From a checkpoint of a small segmentation model: norm batchnorm, held-out accuracy 87%.
Rows from block 10, named by matrix and row number. Each number is 128 + 32 x the weight over its row's rms, rounded and kept within 0 to 255. All counts start at 0. Numbers have three digits each. After the name is the row's rms in percent of the matrix's.
# convs1: first pointwise conv (model.decb.1.0.convs.1.weight, 128x256x1x1), inputs 172-255
convs1.0 099:119119109116089137099107120038157137163177139107152084095142117154130130113141102126067121103175141138108091133140110143053108069116080162103136097185158173142108053159117126167175110093129086116126074129185179124112138142127135102081123126190061093154
convs1.1 092:116085138163098108129075102091119158139141159128197143151149031071076116123087161109081096067133110183154131209209068100140119114108188107075156078150123151105141076101137152153107082066123106170086120163167129093114063140064150124085129196162162150187
convs1.2 101:113155129149152122125102111158127111138158142093191146111189167160111025141119156086050199132098125148122056123098179187129104134155124146174100138089176115099112151083147106169092097135160133095188108141134129150136076177137157129120104156104086143122
convs1.3 111:105066139120134208120255110091107174175115117134090130101111138077130155150114072155143080091141108107164166090135112132125153123105132097155147124143100026085125113107189093120169064124134117127185145157124050152152108117157171120060108194172177126169
convs1.4 092:160106179140101137117185094169125154141165145156209076126109111078174107128136150138183164103143122125106147118166219129137113072131133133096140129113143130120117125128123123127060214125148080104180105104193141126143050132130122088125081192194146190160
convs1.5 108:231093170115164132144101146144095127119101103084149150127210070183103067146144139115128041119124143127154134111119099111101126168137100113120098139076048144197148111191094151158113085156132147118196091170066137130148161177148184101130107175145098163102
convs1.6 109:122151069170136165168121087151088150108168073141134145088113111143091156105113041131151138098061123106142177073111178136136094133117093157116155131077104110153120138093119127131129107130135126161073108111117122145169106076132131121139103101107138127133
convs1.7 100:105131155100105124176120105133093033150159133145076103125122188121156104114142039122152100136141122088161146135188101159212118089141154113122108102090125062128089184108095116094028161171169126107148160110093165175119093074157167099096042159138139102098
convs1.8 098:074100077104175047157107165134214101130166164125120136144100078144224082102153131123116131104171132190100162157128123139136093177197189141128081146123086089125126119185172153163119142163182150172084141142099117066136132083066169163066117131079124190118
convs1.9 112:190120144142081075093114167079103103009125141133069149129139119218120118134107169134100118097143123152155131136043127127086084139138130138169116116077131124089139112128166112112181088140070157145105173143149108148122199161124145148052147127105122132154
convs1.10 094:136150104119137195168130160123090132097101167152145028104173112122169108142083127131043167154079145178097101124125150133187105123161144089103166111146139161148133190208126104151119141086161123150119135160133079121080081197099146125114144114136111134137
convs1.11 099:135103149140151126107142107041123178141111134176074115093121060135177159151132119114118138114099164133128137137131150163173143113152176166151075100130169121124131126127179127101151110148123134091166143120099154122094124061109129131152118115125083101159
convs1.12 108:156148152160142130091099172104102094172133174255144148128136124133096109093114104126133085113115114118205157113111149255127121141116169097164138105094054000146124038096193145081111117133157122121082134107068144163145160080161166116144105128056115158145
convs1.13 100:147186141177130136155130141159074110129101162177068072123180136102167185162111163222189172144114065110115069102151142171162129143124118083122118115119099177129060117134138116093052113098123175111086104172117164145123115081096190170138079169155142108118
convs1.14 113:136137136105143157105141174199126135093149128116127161089157097142098124123156091119116116141103118128135157038102166106129122117143138096105141118123103124189123116112109173132117165149114108129094140097113102118136164158096132150090121102144107125182
convs1.15 112:137115150117110123204127109112155117193103154153106138167119104143196149134155095132090049125111140132123129155116149113146102075136181126106150119119169119171114139143157169143155137126139152168136133130125188104136178154113112112138151152156135125165
convs1.16 102:098067146197126125140169177133115143139189169105127112144096083170168159132111152102125187110169188124122163078186129109147209083174144123136091137126184083122127130183107152193196135109071164097171157148191131112188038093102148098153180145111106104137
convs1.17 084:130157154150078162113125153109147159160153146185110070114199113126053092145162090138128177108155183081173163108132159124182166158070118129146107145082140149139167072044138185151059127100023127160203174179096118144079053142131113126172181117138099141124
convs1.18 089:149158092120145202158141117098135083053178172152106063100131099126159172127135127149097182154151125112183079061127128149143148058187132129104050093100064135061101039126155126203081132210051138133090077197102167108237115144118180211112166099106095110114
convs1.19 105:114106154118150145143109086226082102086171113087045171106146171123117141101109144092070131078134082095121121180081161241193110207132074156113212071159140146141150121124155115148115108110136134179166148111104142159032162062126143161099170142115109126092
convs1.20 111:144141106074119135138116112116127131119127125083117126118120123124151168136140122123150163161151098166103119135098087132146107121142092077180170082078095114101145147138168142160149054163104182131116113123059111119125138108100105107171117122096144086113
convs1.21 104:159138148085068084141071124145107110128163160137136102170134100170106102146100091119105069161152103135171100150029139140062144124125133142122149093094155155222114086102174125149156154121135111096114140130087157182176167130113180123039136164102113190095
convs1.22 087:132134111103196111115053148088151092104154089137123130088189190118073127096169117112094108146060113140115112116186125108139166104097129120104096176126100155092111079118087134176091133057116188119129114101114205135061046105114166221178203110145149050151
convs1.23 099:127104124113128140110132116078124105110126080091135079083183070116116093115093106075087112100135122140113138104095108138160116115168100153132125075134102144149139097126176110117150164154114159178070122101098130154064170091116077129118167083101143126143
convs1.24 110:135134180116108121124104110119102125145148107172085096128109138127125137101151085106105129135153092143152109105181051119112147147116163068138125116121120000114113090080131169139135123085157145185082159132042124152071132157170132158176116086175117121081
convs1.25 113:156036127153172159129192149120182162086130145135121112146078115114141146088112215160137205146128019138132122152092169127111141194140128109104088108151118060054054118060164188128112216130151087131178140136173046110094124118126093196163125129183119097074
convs1.26 099:127146142149054050189110169131176129113127141084133165089115143155102152131092130127131139115138038134160107078182139125088159058190108152133132143055090121111150127050140123160171152190115184114108140094125174139059070140127174114145089096139119140034
convs1.27 093:164130119083135133147159152126130165134153115116076127107129153140092082192130147064152142153081153143127081088143173076074121074178089087114089135105134068127120078086145228192138112116117087118157162119076102119173152125104149138166126100082121143125
convs1.28 092:128169129124094067135139101197095140140085118126108155134107119132158138143125099147076156140134199105097125058112073100162121127082123117112167146130180102147221130097151140093107148154103147097114138140117063103134166187123110099120079141105117174122
convs1.29 087:123135089115172161095106121135104097137195159147113122118142153138132172170149137115140145136180113124114041163154114143127138110155078120173085119148143132120090112136143138091114127124157209121127100144160149126096157101165140097122150162131178080133
convs1.30 102:038113134100120076112132186062158040158158106097144109106127159067149139167100114131058099000170129082146133148077158185177183124135131150104120089155168158210099083181153114118114169133182090142036068154116207162130164182119114158142092124087107181129
convs1.31 088:114128134158070168188152119114132132172115117151132135170157123075136138142163148126075126110131137168106037093102090100150132125151181189132169096126161126109113121118144106088104149110148132093109123181199123135123128128075139091117140102116147114141
convs1.32 102:136153119146162128147110156146140158110148139104080142179151137156146100107220115102099129143124145122124178134098124168129201093164130115120061113129109098075109087255134115115098092128094083098144138107133131151136109148097169130138153143167070158069
convs1.33 089:137173145131119110087075169106129161188065084146096128058174112156108165080102103113193100129131156122176146083094075082109158185107081090158131099119097138172145111175121092139196037140060077122120131090114123129164159125162116104095149112079161186133
convs1.34 105:073149164150059117099110177061150173182147128173122105097134184176128204136111193149089187155138149156158133211192109169117143190134151110153088121121155194107109078183150157109090145133156085146074125130084161151194153129138131143184096126154069156120
convs1.35 073:141068087149110110133109161139133097094168163115132159106174161117121139169171170117099164114082089139156097121127115141110127105123094123095134125120108157111137129130118153047124071142148170147141109140117158142160118103150132115087120114134126111113
convs1.36 098:130109129115116099191148141142156155074067116134154124145093093132167182157137153143108095159120107098127101158048132155147059184134117143123225104157113105160097137145181088129169110209153135123112114118078100131167136170105144097120103031119136161158
convs1.37 102:111074093066172127137133140052134149142086136121116142100194116127071131107123138112091148160125120141119122170108103075094119172172118124140082132104068160119116228164198154133123081161055133132105138160130081142175221078122139101132151172103144085113
convs1.38 083:113186091095108139130118150110126167089192165115132126075177135163142160148191169171063127159133178116221146153195077202146096122071072186103119036124096122135111154121167129154137127118202108146146140145184125115134164116158154111123120093116086055137
convs1.39 084:129103159128116085170146158098117154129125188110141141127036172102115155109123112101134143120105167051142040103101130116133082184110135123093141163118144120118177068129121114113122151124102170132120109149139122109124148157149074102135055142147119102097
convs1.40 069:124139128074122096147102164149123125157173131125139167132102102166160135054115072122073129158119106126166083109055162132086145154139067129101104139151090103135087217204167132131114128150094207130080126076068090110128146134134122138101146064097050111144
convs1.41 111:125128126117099157128154116151129169148111180154108174150169091064117130104118072116127092079142128134168145077128056107146087173139111125164114167142134134113130122104125111148161146135114100135107057152135049105114155103129119085169173175081102131200
convs1.42 105:182113083104143127154167143145095170116158151169095088177127077107051149115091103128054211141192095116105065115124108167066192180115115068188142125135094117118081105141171115108146042143113078178107166162110182146170161138140159159131179142085219108072
convs1.43 107:167150151137114122095140131131121110089146075144105113122126109134113115102172141105077133097114163149102083094111104108143092101143106089182129116086089135116096136145169106152133123221135170167118088133157142106131103141141118111123109117149123140117
convs1.44 097:146161152110129098148134178110193127159125153166154067127125098083142021131098129136105139051162159172094094184092128080153125135156137133100132193152205104086250124167083031130159146152162148102149114111149073106061126123087118087145111126157148113125
convs1.45 095:074116190015188095142164118167183109177105079141075094113167117157138146096166097097090096128086124134099149103113174158168137145118151154122164122202176168124126115107170122112062106162080139186120143150159148102079134133127142089060089037147133150111
convs1.46 098:107035115125168101109137167134138145136119117104064127134159144126121064091121136121079175107170134162137161159156109146137125149151142135137052102097111099136134113196162031152142122120056055154095137148107146139100105137097159126148202114128144120119
convs1.47 113:145115105185083178053157147091064146094143191103140095208171116125150175054153118083127189138125149110118121114122009190150103177179144124116111155108123142206127213106090140129085101159137131124065198109119147155084206134127176133123173047048075153093
convs1.48 088:117072120203143097136133169100115191149129181124181122108152143103072151137142173190159172092162119145130125135187127139099156137184137107144187166141112148149087071111132164122098138089136144118065122111148166061173101143137126025172151142178119113123
convs1.49 115:090141114187124098136121045132106118110150166101204150070133090189181150109102157097119112137140129131120131108099146128147116124129149184133172083106132125172121125097173184116139181134164097068111132134072129153099109168114099160133139155131143102108
convs1.50 102:148030165085113091170154087123104160119097152054158161141086140076115125084097119143090140120146114117088157084120190105057156102160150117136141116130131117123034096112192181100095169087175106117157146127128102148124134100215102204101100131168055122138
convs1.51 102:067109113099080120131091136207169141127135205087142189093149133135141174061157153125162119112141095096149151104114128141125146075134176139161114140153067124148170130076166158145181104117140079151155168091107108126116153098137105079115130105072082142175
convs1.52 091:179072105100174122090198194130145134070115150085119103122111140154155197143133086076148163142156109136110188151115145165159090086158077131171191163144144091045112167168094143181100104173156064137200135166102180134104018127131163062171065082102117134079
convs1.53 107:174161130138108153000017098121111073143139118154175146083153122148093246114139101096118160135141116159078077114142106184107184151164146155138120185117113158100095108054150054120138135082127151130157126136118146114135111071123169106127083123095117105114
convs1.54 103:152155179085094135100065074173195083148086178158136153096151181170100156165144115090123114172183114071159133108135121190139107152117119172108149099099153156055102173112111188140129121159196098136068136084103107215134144158136146089137082163041111156109
convs1.55 096:114136091146112105133124141101119160101127137108135119116088095212113155065133182164102031204138128125109145139131122112101099143154131078096163147174125145127130154235115134133069131141166126087145080148101039057110201164086168131137068071121103124144
convs1.56 093:141149140145145146131181114062078131121182172138140156114152128122137146217164161139104118148123131118129165082109090187215096128071104233125130144169140156137181114105105131152069214064179073113127107120057155085123168146128129129061113129095145192171
convs1.57 100:146125137152235071127132108138134047143136132113091137188171094142111088114135083132042086162126151140107153095198149138172139162071142176156082070055149110127114124103145095133181079097149177061085118155048099159154173125148137151147131141079144143139
convs1.58 094:087157149111122133083142142107148143117096129137126073134157160136162146172115153182082119160105144098108145109167154065128107111130147113150126072142154190122191122141163054153124128151133115150128160114148111124122160124084116185181083119160127134104
convs1.59 101:129156136103108093161094167100170124164118139053117117059171150045112123106156119117113075111129110110117196182166172138127148078168147123106144106087110052116098184107104117134089128124148060105092161147068144149012135103179099114105171163133209162094
convs1.60 119:159140118055111089141105128152099153137166103207088123102137134076164151213178152124152125092142151142116129179152126170181137053107123069140155091137120107070061214100117127144148111114139104179229167151141190165027073114105116093092139170155135167114
convs1.61 100:151146164104139132062132068183132166130159125160215138121104107129110143145162155053117082094130133128081195108114149081117104154116198114150183076125160122110183144141183153123165124185137070125143197155124126093108154117117106076015114142107169142125
convs1.62 098:184093133133130093108118127100080104132133128159111169081238136119150107136090155021098136155101198106164142116090105093172161140103104106152166095144067110096156188134094139138102126141061133113159102107093118135124121099133072118088135093050130166120
convs1.63 101:041182107120162254191138138124146165119136071113127163096097188130072126124189161153126060105146173129112146163129159152161103172155144141132176104152149107134083095255151152159073152131227109117153086110127101141151140160089117079154116188144111116150
convs1.64 114:112115095153135187080006093173068138108143081111144123145152129136127143090146144173113125134104088120170139175109070110152130182123133117137171096139115169139116127087137138136101173186144127113154164169129121103125121100169119100171158118236147163159
convs1.65 102:085146151198154111126138186111099131102143139159123116172119162160074131072149163127139117144147151072150156135081155118142100192106108136117144133185107150179155073068099146106129101118107091058201140137097145139142129153138121119083123144143106128151
convs1.66 108:145132136127088148120134123161143171156129125104039135093202123165160059106140126051062207115090106102140070139100152118110040109162142127118144095058119085183136145100161124149121128132110124161166119123092123148122187101129151115133150112171157162170
convs1.67 089:111178112118101098088129137117073123124123128145083139143075128113109111167151138177142096063113146111131128102123119089116145164137127124114153124081132126145137116056124172117153141165057075158131087102118127116116151138149146135108098141049126114149
convs1.68 101:074127169095147132217171154179128098098156100072133147110116086138081144099125160160090088088119139119126155130082165136129114110148121127118183102092165144169097128089144168174116135120073161158211148136099114112161132167106139070116139121103142071112
convs1.69 106:147129158123107144146147095123149135154111089129104130094109179118091096112163115111143142170122071118167133119110163109114048100181117112107171155121076125145114059075104096171000100155151093133066134090050102143093070060091081103153114115098141147137
convs1.70 073:112088122114100136157104114171109126159159112097122140123194063088150087091165098168128088126120094131174085109197085171125163070106171113076119132155111116111149139118089092051097144098169116110115094161175106130111130095146103149143152159143138118141
convs1.71 096:176075110172158130121180152071146137144202146114140086065166089139145101095204122042135098124131103099051196060144138123113131040129132125127093110123161135127140172142102178086105136097149174150103073135182164157048154152107000123161133134167150129122
convs1.72 102:142126099112120112134157067156097130122158076131116133107143128116152241116087128190151178130122181098063158055097141119141149147112142080156161065117098137077169125093211161108139099133154107128109136172073141132099175091118127161180141128172104067168
convs1.73 105:154123145122127173127127154152075176134098096147158147095135113039148133106127106113088089255144095137131119182096156129134084133144089100135115098100034132159101126145134154109065084141126167126129093138118135136155143089137132083114102101055140101177
convs1.74 099:182173157134116182102159073124155235212113118116118088124152140157107129113143142120080124071165171131059129131139156158167140116143151119073057152095178076137179168149149094119147064129105083154135125149094187146083159101099171136145170130089051141224
convs1.75 111:139041130246086096129106096191087110145176162081076124174088106096155152183120147072138082030084135153141123168171047116134085173091119038174161086128137100135099115116124147120119157130119138136128109138117199129097094190134171137087093163105203176068
convs1.76 094:244188128142126111166121160090113183108145106016183111167101116122074115132150183124162132150132109132127140197134153136122132103119112086138151124155201167145152049189155165117095107126131104147143178080114192150150128209140134156044124086107113136081
convs1.77 107:137144182195106182131129188122082148122138141125072132124155137125083142117167100125096147157150180072134183153046123111155107173083113135117181109176118153157109135149117067129124123146144109124182156165113125122123117145167108151089152110139117140142
convs1.78 107:120109138116115169099143100117132139158139108116133153089157128103120113130145142146102194094135097149105134153073126103154122122151105126144110112072129127113118124110152124149090105098100122060172108060149115125130128137121105078131158088139150126133
convs1.79 092:149094135104047144116095174129168153142094143198148119111141176116156137122081099150133128185124090065183076094089177201154139103111088104134174107158133154118171097061165142040198141145147166076089141144062161176060108111121140171075122102025112110104
convs1.80 094:195150133100120102150119104128255146184083131142158066102133138153136207112133154163128127111127086111184091080111122167138058078145143150080115148122089239158166185109092111157083122188101118087151102112081086102088153114119132206128088132089151148159
convs1.81 114:164161125146103097096107135183156113125132178073070094085149143093151091047129081147132115134121158137099169117090113130127139123139142107094076104084114112062154124134117000185149080121128160144143137158110133172203124128102136127166136162165127106063
convs1.82 107:168114141095114185186161159091154158101084106125189147090168135146123145129117062129147085190118123130134147161129121130146095081141085139077108117134095147111118132170131100125168125135132177079091182080110123115131151157131130125128106072144122124157
convs1.83 093:104145154145124111133144111184069161104174108092097109125124103154117153157075109080118096055108183133089150132103111097098080191044213122174121113085124117190141158166192147115115124193115164188150075124098128104083128116111107149145072174151132114063
convs1.84 104:030160111039132092139139140152101153117120141137105159158175151127200075152115171089078141130131204141041167172100122099145076175134107170175146130098051108119104179202164152137093138156118116162157095168135137129131106149115150160145125111090063132164
convs1.85 092:097037099116088162106201075107100156110139142154180090106197111149194120092154120128134150175110145137149126107070104119104098123177093057140158130185108160106120113142119135112095116157099125131067112104165192090176130177090151135090112110105091097093
convs1.86 112:093090130077126129116099145140058116123128096153105169057143092095101163117225143150106029176129100135146133174092138109111074173126125111144169100071050141221105114135123166199091144150176167190083085132141100099148102100140127102150192105065150148142
convs1.87 105:157186091202047147158097177150101044118130133081134135144142157119130100126195128081141154044151117164114113120186076125146106113134103255103095114146094090088107255115107125145092143106128081227138113100122094125098108109103115099145126120152126100000
convs1.88 090:118124176138113134152126176078115159082187129119174159139145106083078135159183192142039080076112058219172158136114185121116125168097213135121165058132107155107090174126152096048099134134085119135143164195125175096085115113071128091104119109138128166185
convs1.89 093:139111158137118171149110153118049116155145129100121143127145138149187178138176120136160170122108101159100113117146119138183121045136129132173183125096130124172105093161130145069128123085090156118155129070132118097131109020119151121134148102061144144160
convs1.90 089:121106126131165128118136149134118160039154130130168154087136117143094124090176068067170101111171135139156093156101181132147083136129191162145189161116135139118093123145116135117173141131071162110148170105177116093073136067108152081117136092049127111151
convs1.91 109:146137149121134187166163247112178151208180148112133132117133166111117145090134055143119022153106136109146145138123099184097119100153184106103155115150162068191127058143145120067114098121108086079176162158122174186096137141111133139149122141132103162133
convs1.92 098:125133052193145131096130145102158089108147132108194146148117163122179084100158127171107085144116088128170093147073110121161048193146116100181176100104096120143165093179156094071132161072139134136088136157147136094143137141117070141100100069104076169077
convs1.93 110:112184136072125132103075137119148133213179145123118103020141168079071111156112083140060075099152177158130097086139117135117110148061117054173154188135135093098142135100141126102119032219076160162111127227089104101150137126101203189099186137135159128118
convs1.94 092:177143127110107125148147109086143128172136166127169083131049135165113110151083177095094135163098129167111078130212163095156162212132159141130143109136114109144095128073114168124153121110115116136126096118132137158088060140106131081208172109108137137150
convs1.95 103:158121083184123118131132133195080158088134132126122087076112092196135115093119081131131158197144118138133144089168000130134116083042130094171136122096101068127085081072136166103157159160161169084102131078102118045066055078127137154154105112156106162081
convs1.96 110:043131130138130079117188113051203112075096154157092124116115125047135158075097143149174146007175107175169099111173159110096184170144080113141119138172177135000104096130156136138154130173099075142074069155194089128151086172100105133105135133210150109108
convs1.97 103:146157119138073157123136214056133162141157147079066128172200180161130062128164115133113133148077176100175163128118134167123100145135118127088142125103109126165124153166134146096097155138126085082168135131166120158158104149138222128155145118172115161145
convs1.98 104:125100167146103118158125130171152136101153150090149152150148152130086145097086141165114120182103101145127114149076146117130084160143099111113181123112138171127080093146100139142109156110137209108155134091117139102138090184096088192169139097116128116130
convs1.99 096:113093130131142114150136134108143171135108099143199146161137099146149143183173129083103090125019142112128045129136107117186173120148111152161102127227154098084163085160139144129134141118169047169133171110076109105149176154124081166099164182119095105153
convs1.100 116:147101139074149158128000131065164140081115113089128183109108100150125143116102231133182209072152144156153120190110112095123099160138132090151136073116144165093158080121157132118083250143129140157097160097040114127136124126125122076196183169114140173136
convs1.101 107:168183153069104151197143134141203164124116162058103123130055191154104103114150168118095129066138210088116092084140117130063139104177155089150062092064112255091094066062168094119077124108145117179096098140054101153164198156139084134175121125126140115156
convs1.102 092:099138182081132092123151103129164148069093113168101157102118112139134157049165125106136189106186161072096195145115059180144102101105058087151142141113124124154186120123174183195113144128108106149156160113142106138134179059169113141135076113070128157106
convs1.103 092:116084078069078133092168146111122137095097175142155091135138134125057170080113101170132148119147147124093197099055118140103144106103165097048192144055134139120200122159169140075127137125136227138125056105132175153133146163172123149121134106110198108105
convs1.104 110:132132095094079110126255182083083133086126091104158073149095108082121155153055089124093128155114113105146120114175224127127127071121151193137164162091189102156092142093103159112189091183152139133038135125164157135104114169134147164058094056103111190130
convs1.105 078:107146133151140147131111135132094155152138160104150117121148126069089166164156158174115132083062075141100109105100148121108125153132182171159161100106131130187105116176112122054143136096127125049153124157082124129081129153108171067113169139177113141171
convs1.106 103:105128149085131125057167102137138086082122118100174175154227085093108137088119169157075100140093120115106165102137194114142092094141172188092112094120162168121158146109140161147130118107118094150135212127148134117152193125100117089049130097131086083185
convs1.107 090:122146227146053124126088152124179067155133106116092136124090134145139150131106114121163125097096152190190079155115136142209135161112120140146175185111173108123169152146142139110135141123124163228144182096143178099129072068092134162120135154096085177113
convs1.108 099:170142096100134042139090133110034141101146168070169110113117142182204130108107045130121084168088204146116113179070118137103172126135118080130110089162137170167101093154176172171100147139123110190132189135143068134156163182123146166093117057096114161076
convs1.109 098:171126136136091054155130160112108147180161147078131128146041161233111180130135175097135132139129120099159129108060091122143068196120139137140179166124139082145150076133121123118068111127110109174133078135106117133182167165173082136107073134101098136141
convs1.110 099:106146086129153137133111122119098149122127079129150177143134100126175097131182141137095129121084102130235144154161107103150089124124050133199112091156156129145051175084186137124136127119118096129114149077087164161133134164118129063145134100114034104127
convs1.111 105:149136090115121026093126100126100149196157163165139144153129066085168146143086255154109089173116124116128125115166125145192181128110097141139113098159137139169123133078186167118091107142142117084142123105095119096144158106133100139136106129127134112095
convs1.112 089:151137150095127076161127114112179068113106136054046114192090163130096090245189140132126107145108166170137152143189141144150154083102134071184135111094105168137103132167103091193134102195067114208070160171117130133147102092127121113083089134155105147117
convs1.113 097:063114115114166131151141154139118111084146138095155113091140121175098112116145090142124107149149128103149107134107136146111116156141120099141125118120146122124111073158116142121158087137137132103108092131128169119124152091125087137103130135067147129121
convs1.114 101:097145155138100133071126070102101125106123176057187131160152133141094158105110145162154194113163076120099080088133136111152124184133140121120173169175176108118105120126154148150121092113106153115148055088120107116151180052090165061110102076108127131103
convs1.115 097:161139152084117143188109167075075170102191141059050148121166075130143034109035144121111132146194136132147155104092127132097167078114154125128018128111151145101150033128133083123135090122094121116153165133130124103184165093106118148050160134108063144134
convs1.116 094:139181137114103181133078060190124090092078098131075235147103072078124167187074163111126111117115146073055083100080136146087159137099187123115161123140139164104125119073149188104134077138174105144114144135121154174127156158116096164095128127152081128146
convs1.117 105:148167165160119014141164204190193184052153132092110155109096124042141131068125090070146130057141162120126103089141124115090087081132144155151119088134101090178157080102095193114168170163151140067156089153154207109081079116096172129130116102111127156142
convs1.118 087:107149196130135204114100154138127190150080090146098174149144154131166137184138148135194148112109162126152163129143067146147128133127173174201107083094124071157163154092179099063107167151154048115115046165104139090137181117152147164168178131148181177144
convs1.119 113:114131097096157131101128090133132146150150111188065139103196162146166117088111142145106145088157118137179126100092144116107097070115107134128178110103097122188112114108115066181103165136065150154182102145154102117111149103141133151077120127154129084247
convs1.120 094:120157084147104124196091138098136138187147162121148135075133138113210162143152113136132116128134126120089128191070115071106098169186113113153209171173144117108121163138137167034177098146139170087139186142164120041213101121091111120062145141111099116125
convs1.121 098:130089105094099208138175113182114113149151101141101213136125141077104075133105151128091100186131140116136166126131102114035063162110138139124126165081129146170138168090165134143077110109140111141184101105116134092106058097099098107163158164124081092198
convs1.122 094:182132154156134119114089142123101102160132101212172108048107087213105090202091148101129129160131168128126158081147096149097145159119164153144102094157087167127086091116168157087119124117131103073107118179115179124087206201114137176184147130094137183174
convs1.123 091:122083100123174150146121116127103163156121121123133146041133234130196131116144091110124151136076151104110090086104098156171175155138054148202105141115087124124185177090195153121092108157180109106166095138060146125142172120141118097134134085159136076181
convs1.124 110:000143138137118107107106119087170166120115124079100064095158143189164133151149139080131109104119165126101111146138166071159153138143171129101097133079080082077153108121194074078072082102152074198137138137077161185131151162177167109127103075177122168192
convs1.125 110:106107135184142133103091138084132124154100118162107121181107139076121097147075137114070083153091178110145116085134115144140151109125152101154153123163036160137165107069178132102099174130089115150124103150149068142082086085152081214130157146121064083158
convs1.126 088:111122116121064097096148152114112082146189097137145118119083152137176114145091134114154090138066158163114049118131117113128092116145093167147162124140126138107120155211172131127115156102138188089115196071138116126157096175083158114148126098136117161068
convs1.127 105:117170118135148130123181152127043053132149131092063102075168169118153137191098169119167142058138143129151107217117144184153140249100111135170111080073122098138167094163171149209087173173137152113179062122155105138094135172156150138088101141053081086124